{"encoder_arch": "vit", "model": "image VQ-VAE", "dataset": "regions of photos with short descriptions (Visual Genome)", "train_examples": 203450, "image_size": 32, "crop_scale_min": 1, "horizontal_flip": true, "bottleneck": "vq", "downsampling_factor": 8, "encoder_norm": "layernorm", "encoder_norm_position": "pre", "encoder_activation": "gelu", "encoder_mlp_ratio": 2, "encoder_head_dim": 16, "encoder_fused_qkv": false, "encoder_bias": "none", "encoder_qk_norm": false, "encoder_parallel_block": false, "encoder_inner_norm": false, "encoder_patch_size": [8, 8], "encoder_conv_stem": false, "encoder_layers": 16, "encoder_width": 160, "encoder_positions": "learned", "loss": "mse", "latent_channels": 8, "decoder_norm": "batchnorm", "decoder_activation": "silu", "decoder_padding_mode": "reflect", "decoder_widths": [32, 64, 64, 64], "decoder_blocks_per_level": 2, "decoder_block": "basic", "decoder_attention": false, "decoder_upsampling": "nearest_conv", "codebook_size": 256, "init": "xavier_uniform", "residual_init": "none", "optimizer": "soap", "beta2": 0.95, "learning_rate": 0.0017, "beta1": 0.9, "shampoo_beta": 0.95, "eps": 1e-08, "precondition_frequency": 32, "max_precond_dim": 1536, "one_sided": false, "adamw_lr_other_params": 0.001, "cautious_weight_decay": true, "max_steps": 20500, "batch_size": 64, "epochs": 6.4, "lr_schedule": "cosine", "final_lr_fraction": 0.05, "warmup_steps": 2050, "weight_decay": 0.2, "adamw_weight_decay_other_params": 0}
Rows from block 11 of the encoder of a small image VQ-VAE, named by matrix and row number. Rows with one number belong to one neuron. Each number is 128 + 32 x the weight over its row's rms, rounded and kept within 0 to 255. All counts start at 0. After the name is the row's rms in percent of the matrix's.
After each neuron's rows are labels from the 100 images, of 14976, where the neuron reaches its highest value: "place" is the part of the image that holds the peak. Only what is clearly more common there than usual is listed. The data: regions of photos with short descriptions (Visual Genome).
# fc1: MLP up (encoder.blocks.11.mlp.fc1.weight, 320x160), inputs 0-53
# fc2: MLP down (encoder.blocks.11.mlp.fc2.weight, 160x320, transposed), outputs 0-53

fc1.96 087 [109 135 165 206 136  71 181  98  77 146 145 137 106 192 174 106  96 126 146 165 137 163 169 124 102 132 148  73 125 105 164 155 131 129 197 137 129 168 135 150  88 111 127  79 148 148 119 107  98 140 153  84  87 133]
fc2.96 075 [110 109  88 135 144 148  95 160 176 120 110 116 150 110  91  97 131 128 167  94 147  97  44 126 183 157 120 141 156 132 125  92 166  87  94  83 136 136 116 109 168 131 114 157 147 137 114 145 208 125 103 107 156  94]
place: middle left

fc1.221 092 [136  74 135 195 135 113 139 209 181 191  87  93  95 156 190 133 110 105 148 134 177 106 125 153 163 151 127 124 123 132  78 127 124 135 174 156 138 150  98 104  93 120 172 171 176 124 150 115  75 119 165  52 169 112]
fc2.221 089 [156 132 103  94  68 138  98 128 132 140 157 175 117 144 119 110 182  92 117 187 106 153 124 143 113 150 117 156  99 171 119 179 124 152 145 105 100 140 123 173 122 133 153 169 151 122 100 123 137 163  86 167  86 143]
place: top centre

fc1.124 086 [114 160 157 151 118  77  56 131 137  70 158 100 132  93 113 140 111 158 116 146 123 131 133 114 162  89 143 160  87 149 102  97 118 126  68 134  79 129 138  53 116 141 115 126 106 128 166 136 121  80 100 105 167  87]
fc2.124 070 [151  79 123 126 144  97 181 109 144 124  80 168 117 122 149 143 147 121 166 121 106 126 145 130  76 147 129  88 158 121 168 117 158 110 187 142 172 107  89 149 153 117 129  71 119 182  62 131 119 153 156 142 138 134]
place: middle right

fc1.75 102 [141 220 106 163 160 160 144 144 142 172  97 141  97 113 147  87 117 102 117 198 151 133  93 122 116 117 119 188 170  92 151 165 118  84 106 135 152 137  95 120 199 164 168  89 149 102  86 124 103 107 128  90 101 118]
fc2.75 112 [101  61 152 140  71  98 128  87 116 125 155  89 141 124  93 129 144 149 134  89  70  97 167  79 145  87 152 186  72 177 143  96 156 125 158 136 104 162 172 124  72 105 121 189 154 102 192 162 124 180 131 145 118 139]
place: middle right

fc1.78 084 [177 121 139 149 120 110 123 133 129 148 110 165 175 167 172 128 163 134 146  81 197 112 105 113  92 130 124 124 121 144  80 119 160 137  82 127  84 159  85 109  98 105 117 154 124 183  94 118 152  73 125 111 116 130]
fc2.78 082 [104 166 134 100 116 102  75 121 126  78 183  77 113 119 134 154 140 130 134  99 127  71 174 169  81  81  93 159 110 111 144 143  96 121 113  77 148 106 153 145 143 119 108 166 115  74 152 152 156 121 195 147 127 100]
place: centre

fc1.306 102 [112 143 144 110 132 125 194 157 115 132  31 109 141 139  58 167 140 177 157 120 138 142 178 120 167 123 111  80 117 118 127 101  84 146 114 114 139  66 157 139 127 101 136  90 140  80  94 157 136 182 110 115 144 149]
fc2.306 103 [106 127 136 113 116 161 167 121 114 161 124 114 129 140 140 147 111 111 121 132 152 172 147 128 120 105 190  91 153 101 101 197  95 203 104 208 117 148  68 113 142 145 139  89 131 107 112 142 108 164 124 114 104 155]
place: middle left

fc1.72 099 [128 122 156 122 117 149 187  60 155 169  98 116 211  93 135 137 213 139  85 116 156 137 143 174 179 123 172  80 139 113  67 146 127  99 135 157  75 136 113 111 148 111 131 185 135 127 174 163  78 148 144 127 171 125]
fc2.72 108 [117  76 124  67 133  94 107 168 114  97 118  88 106 158 166 221  33 166 160 131 101 134 172 132  99 147 106 167 120 141  70 110 154 131 147 108 156 122 122 121 157 164 132 113 114  99 100 123  57 160 142 116 149 185]
place: middle right

fc1.5 102 [126 170 115 124 145 151  83 184  93 192 120 151 175 151  86 152 156 118 144 156 156 107 167 140 137 165 146 239 139 123  96 130 133 148 113 109 123 149 118 152  92 158 142  87 121 124 113 156 137 142 131 194 108  72]
fc2.5 100 [115 146 124 102 134 168  75 123 119 121 121 111 153 157 149 107 100 128 138 183 141 137  62 125 111 199 140  51 122 123 167  70 170 112  93 117 125 156 104 157 234 185 109 101 127 139 149  57 171 135  89 174 145 151]
place: middle right

fc1.119 104 [146 154 185 180 103  70 107 149 128 100 123 159 140 103 170 179 131 172  85 144 205 142 175 132 156 122 109  72  99 145 123  89 122 173 125 141 151 134 197 111  89 153 106  82 166 164  99 109 148 136 153 136 142 189]
fc2.119 110 [ 69  88 112 104 173 156 138 105 111 153 158 153 141 170  95 124 132 116 158  64  97 154 100 123 126 114 185 187 119 126 102 199 136 108 180  36 164 110 127 156 112 109 131 143 101  99 101 141  91 132 114 154 109 121]
place: centre

fc1.34 104 [128 119 134 136 133  94 147 154 111 127  83  58 117 118  96 115  79 159 102 184 108 106 123 143 126 165 135 106 129 131 112  82 151 143 121 173 149 112 127 154  87 135 114  95 199 173 148 108  84 120 135 110 129  99]
fc2.34 114 [ 47 132 156 140  92 177 128  62  58 128  64 115  95 188 158  84 140  64 161 174 172 122 171 139  95 135 156 122 196 146  70 157  77 117 149  86 102 121 132 151  93 120 103 142 115  93 117 167 116 118  97 116 102 151]
place: middle right

fc1.287 095 [ 92 158 162 121 129 180 111 105 117 162 152 107 187  92 164 132  99 129 111 173 143 143 144  98 162 123 111 105 113 115 153 162 145 133  76 167 104  66  84 156 156 110  84 104  85 106  72 161  83 114 183 153 140 150]
fc2.287 098 [113 104 142 136 149 131 119  71 143  98 153 128  78 108  79 149 130 127  77  58 103 113 134 151 139  95 153 142 149 178 172  87 133 175 106 109 115 114 169  59  92 166 155  47 204 149 117  86 110 192 179 133 143  91]
place: middle right

fc1.42 095 [ 75 141 123 111  82 155 106 212 128 122 181 159 166 139 182 146 108 125 149 110 106  97 170 144 133 143 108 171 172 119 128 166 133 143  55 112 145 123  87 129 155 175 143 119 190  65 210 171  99 138 145 104  58 144]
fc2.42 090 [168 111 137 138 187 113 142  98 120  45 152 111 133 170  50  83 161 106 162 121  88 139  56 116 182 149 127  64  53 139  59 111 115 122 170 139 147 160 112 108 143 130 107  89 139 102  91  98 133 102 120 122 145 153]
place: middle left

fc1.293 100 [125 101 179 108 111 145 146 133 128 103 172 113 129 144 169 148 155 101 128 147 205 127 179  45 100  88 110 151 143 190 109 102 112 140 136  99 132 129 119 131 186 135 124 115 106 127 127 119 161 133 112 130  87 144]
fc2.293 090 [169  67  97 165 143  92 121 101  93 128  79 114 124 101 112 186 166 132  71 141  71 148 110 111 124 180 141 120  98 154 121 160  95 171 103 163  99  94 106 160 153 176 133 182 130 118  62 146  82 164  81 110 157 107]
place: middle left

fc1.53 098 [172 149 123 136 182 192 104 149 144 159 110 180  96 152  79  62  99 129 144 116 122 142  70 108 104 108 165 128 141 113 103 121 133 122 181 135 161 102 133 179  89 164 133 142 139 159  60 131  82 135 151 173 101 140]
fc2.53 108 [134  83  54 116 109  70 179 118 130  92  89  82 127 132 148 120 123  76 116 125  98 128 172 113 150 125 132 128 163 133  93 177 115  88 139 150 173 117  76 129 148 154 154 102 149 141 132  89  47 121  87 133 145 163]
place: centre

fc1.256 102 [116 150 183 100  69 140 170 200 143  84 108  95 128 118 137 150 196 170 185 160 181  88 141 156 125 184 142 189 141 108 143  96  73  95 178 130 122 151 108 182 143  88 125 137  82 162 147 173 182 167 119 144 145  90]
fc2.256 097 [122 133 122 138  75  75 207  88 167 178 125  99 170 177  72 124  58  75  98 129 178 116  92 123 172 155 104  85 127 165 142  98 111 117 137 120 138  84  94 101 106 125  54 121 166 130  34 122 103 121 132 153 129 171]
place: middle left

fc1.200 092 [196 128 141 209 139 112  92 119  88 100 146 100 117 107 139 148 136 120  41 105  94 120 193 168 133 106 175 142  97  94  94 117 136 126 170 192 181  94 123 144 124 140  96 133 113 107  92 108  89 103 109 112 132 130]
fc2.200 091 [123  81 128 132 135 169 161 150 154  78 128 146 165 131 183 154 125 167 188 152 137  97 121 104 101 103  99 121 166 158  98 110 186 165  63 104 167 155 140 105 126 126 153 115 105 132  77 123 147 117 124  64  82 123]
place: top centre

fc1.182 090 [160 153 186 191 139 126 124 102 122 109 105 131 111 151 147 160 187 136  96 163 175  56 114 134 160 170 119  82 112 109 153  67 121 120 127 100 152 144 100 112 154 132  83 137  97 145 131 159 139  75 160 119 105 154]
fc2.182 091 [ 18 115 112 114  98 111 104 144 139 107 143 125 105 118 141 200 101 153 129 151  85 166  63 126 168 153 125 180  91 132 135 124 100 109 141  98 113 116 196  96 141 141  77 160 162 116 166 181 119 144 130 116 174 169]
place: middle right

fc1.94 092 [ 76 117  80  92 152 124  99 201 215 179 154 144 111 121 114 100 124  95 161 199  84 194 157 142  90 180 138 175 157  98 122 109 140 149 119 148 147 107  82  78  73 101 140  88 133 109 160  77 149  73 155  98 114  95]
fc2.94 091 [146  99 154 140 107 152 168  78  39  90 152 172 102 113 138 152 116 100 109 140 116 107 118 136 161  65  96 162  89 136 160 148 117 117 113  81  69 136 185 148 147 138 135 125  69 147  85 165 130 168 127 111 184 133]
place: centre

fc1.260 084 [ 88 123  71 140 106 133 149 153  82 111  91 124 151 101  79 143 152 137 108 111 143  88  91 142  44 129  87 103 121 185 152 158 160 113 114  89 128 152 158 121  79  64 143 134 105 152 141 133 151 148  99 137 125  88]
fc2.260 084 [144 144 122 144 173 150  86 190 128 143 140 132  87 159 143 127 105 132 102 151  74 153 153 135 167 112 107 178 155  76  83 175  94 179 160  94 104 116 139 121 129 117  99 106 102  93 133 121 119  94 162 141  98 137]
place: top centre

fc1.35 091 [106 113 159 110 197 136 127 137 122 121  89 134 141  81 140 153 120 131  99 117 126 146 115 110 139  82 161 120  62  79 105 101 159 116 101 144 150 156 151 128 169 141 133 101 152 100 169 131 107 128 148 166 122 182]
fc2.35 095 [148 111 101 157 152 120 110  73 165 106 177  85 128 131 119 125 149 129 133 100 140  89 141 146  77  86 122 147 119 150 136 162 214 143 100 104 103 172 174 110 100 112  91  97  81 142  89 127 122 136 142 120 144 110]
place: middle left

fc1.189 096 [178 109 117  95 101 133 125 130 140 108 109 156 105 103 171 136 128 127 140  79 102 114  84 177 116 151  71 170 135  95  93 144 140 167  99  82 138 170 125 118  91  88 156  68 131 123 132 100 120 114 103 163 134 120]
fc2.189 088 [100 129 123  99 197 123 154 168  71 114 106  46 123 156 161 160 150 155  96 171 130 100 141 122  86 137 105 133 165 132 164 120 151 139 146 131 131  94 120 104  81 147 109  82 142 103  97 138 162 129 115 112 163 104]
place: middle right

fc1.46 099 [112 109  73 134 176 149 168 122 106  97 125 142 142 118 150  98 205 116  68 147 144 146 100 100 123  92 189 118 134 134 134 110 122 132 156 152 127 157 105 127  53 149 147 106  95 109 183 179 128 131 126  80 135 122]
fc2.46 109 [128 114 145 138  58 144  98 125 158  67 114 161 101 130 111 141 167 125 169 122 112  78 119 192 135 129 107 156 128 101 111 114 139 104 123  86 118 133 134 132 200 140 116 145 141 135  92 135 143 148 126 132 182 117]
place: bottom centre

fc1.130 085 [118 101 164 147 130 137 106 148 192  80 167 114 105  59  91 114 158 196  96 110 151 130 184 141 146 118 188  99  57 117 161 107 167 119 184 160 140 110 158 127 142 126  82 140 113 167 165 147  88  96 145 129  95 112]
fc2.130 077 [131 151 118 168 129 138 122 150 111 133 134 112 138 114 114 106 129  55 118 186 116 152  40 141 118 166 148 142 152 129 114  61  94 130 156 173 124 122  73 114 127  55 132 113 166 150 134 116 147 119 198 110 116 166]
place: bottom right

fc1.106 093 [124 144 138 124 135 100 145 180 133 215 139 110 106 153 118  89 196 149 143 140 186 109  83 135  84 128 166 133 118 146 103  91 116 134  97 174 152 122 154 141  70 141 106 109 131 101 154 147 121 101 103 133  82 153]
fc2.106 082 [175 127 198  97 114  91  58 119 134 121 133 107 142 166 173 162 139 115 130 160 123  82 120  93 154  98 127  96 107 124  92 106 133 140 143 107 120 149  91  97 153 152  95 166 128 170 123 117 133 116 192 140 152 183]
place: middle right

fc1.308 101 [126 151 102 140 130 179 136 123 168 205 112 123 146 113 130 100  58 115  65 180 147 117 100 150 141 180 147 168 177 115 106 160 105 114 136  86 123 188 127 113  96 175 169 150  76  94 137 171 155 208 110  92 115 118]
fc2.308 103 [141 118 106 108 154 135 151 126 135 145 131 132 137 165 113 150 161 141 179  34 176  85 147 145 129 222 113  91 103 145 116 164 161 112 108 160 128 125 145 104 130 115  83  87 106 128  86 165 102  58 119 131 168 130]
place: bottom centre

fc1.244 098 [166 148 124 188 126 137 215 160  98 175 185 151 179 102 117 193 142 130 136 164 135 175 121 127 153 137  29  92  90 140  96  99  71 120  92  64  64 155 170 184 167 112  96 118 108 137 170 150 138 142 130  58 135 125]
fc2.244 084 [129  96 110 113 187 124 103  77  93 120 103 122 165 150  84  27 146 158 165 105 143 132 128 199  84  98 147 156 156 144 112 114 108 138 117 179 131 128 137  89 144 196 183 182 142 134 184  94 128 129 105 122  91 168]
place: middle left

fc1.194 095 [ 78 159  87 149  56 152 113 172 130 117 222 129  91  62 114 111 161 145 113 144 153 154 107 131  95  90 140 139 148 171  80 111 129 175 112 164 131 166 115 121 132 104  91 128 149 134 140 163 136 219  61 166 140 102]
fc2.194 091 [128 107 166 143 190  89 144  98  89 120  92 133 131 195 123 157 143 113 126 178 136 108 130 107 140 115  85 126 107 138 131 161 104  86 103 112 150 146 114 158 155 113 161 168  63 119 164  58  87  84 190 126 172 186]
place: middle right

fc1.54 085 [ 97 142 122 121  83 163 135 193 128 140 141 122 139 128 112  69 161 134  63 129 117 180 143 112 139 185 157 127 176 183 136 163  78 157 125 156 160 152  90  95  75 206 137 171 121 154 156 100 125 131 159 114 126 107]
fc2.54 081 [123  98 121  97 162  77 169 106 131  99 125 202 197 220 120 127 122 128 155  74 125 103 189 129 109  85 104 108 108 105 140  83 181  97 131 123 154  46 123 161 182 108 130 118 160 120 163 146 158  58 161 152 149 131]
place: centre

fc1.77 076 [ 79  88 151 134 156 118 112 145 140 145 106 136 134 161  64 139 116 134  82  99 152  57 110 180 115 185 125 143 135 110 172 120 115 131 147 133 128  95 119  94 141 143 150  91 152 154 168 127 116 186 127 126 162 159]
fc2.77 076 [134 162 124 135 121 100 168 102 128  99 152 124 158 166 143 112 156 162 122 166 116 147  98  56 100  73 137  85 128 107  73 134 153 136 176  75 138 112 142 139 113 105  92 140 136 167  94  79 119 120 167 116 118 137]
place: bottom centre

fc1.219 092 [101  82 140 142 133  94 135 196 189 153 163 131 139 140 141 150 147 119 137 200 150 129 184 158 168 127 110 117 111 125 102 129 101 121 156 164 105  89 101  64  92 133 217 130 153 168 108 135  49 141 169 152 130 149]
fc2.219 092 [113 155 176  97 109 114  85 135 132 113 110 112 178  99 130 146  84 145 124 122  67 132  99 139 135 116 134 144 130 132 140 176 164  86 163 134 113 182 138 194 134 132 105  87 125 113  74 135 101 153 101 107  86 119]
place: bottom right

fc1.49 105 [123 103 117  95 152 110  90 139 136 120  71 125 134 116  79 152  76 170 123 160  80 121 117 126 133 143  86 128  80 115  65 112 129 133 134 162 114 173 117 164  72 129 210 120 122  68 168 173 150 107 102 184  74 106]
fc2.49 110 [117 123 143 132 135 234 135 135 148 135 143 121 131 212 179 130 162 130 159 100 152 122 136  99 133 104 145 157 180 122 125  85 134 105  87 103  69 124  95 125 114 133 166 141 129 121 156 111 150 136  98  71 172 115]
place: centre

fc1.240 088 [180  58 107 146  93 111 132 126 109  92 128  90 152  68 132 135 127 174 101 120 188  81  74 124 131 158  83 129 107  56 174 146 167 141 163 107  92 120 136 110 136 136 121 170 117 110 187 186 100 119 115 156 234 105]
fc2.240 078 [ 72 146 193 121 125 112 139 135 128 141 109 100  81  94 160  87 140  99 190 147  94 111 128 156 123 153 131 172 168 128 164 149  81  98  75 147 147 140 149 129  90  59 119  57  99 123 128 187 141 151 128 153  17 178]
place: middle right

fc1.301 096 [168  68 122 112 160  83 170 123 155 147  79 108 134 100 148 134 127 111 131 103 120  96 149 174 135 111  62 140 119 153 155 137 157 136  97 184 101 147 171 188 169 138  53 163 152 110  96 126 102 114 111 115 143  90]
fc2.301 101 [ 54 150 120 121  75  85 106 167 135 131 133 211 118 149 120 163  87  97 128 110 108 158 135 109 136 161 119 183  93 123 134 138 139  75 156 110 167 138 117 135  77 123 189  85 172 125 126 169 122 115 122 125 115  87]
place: top centre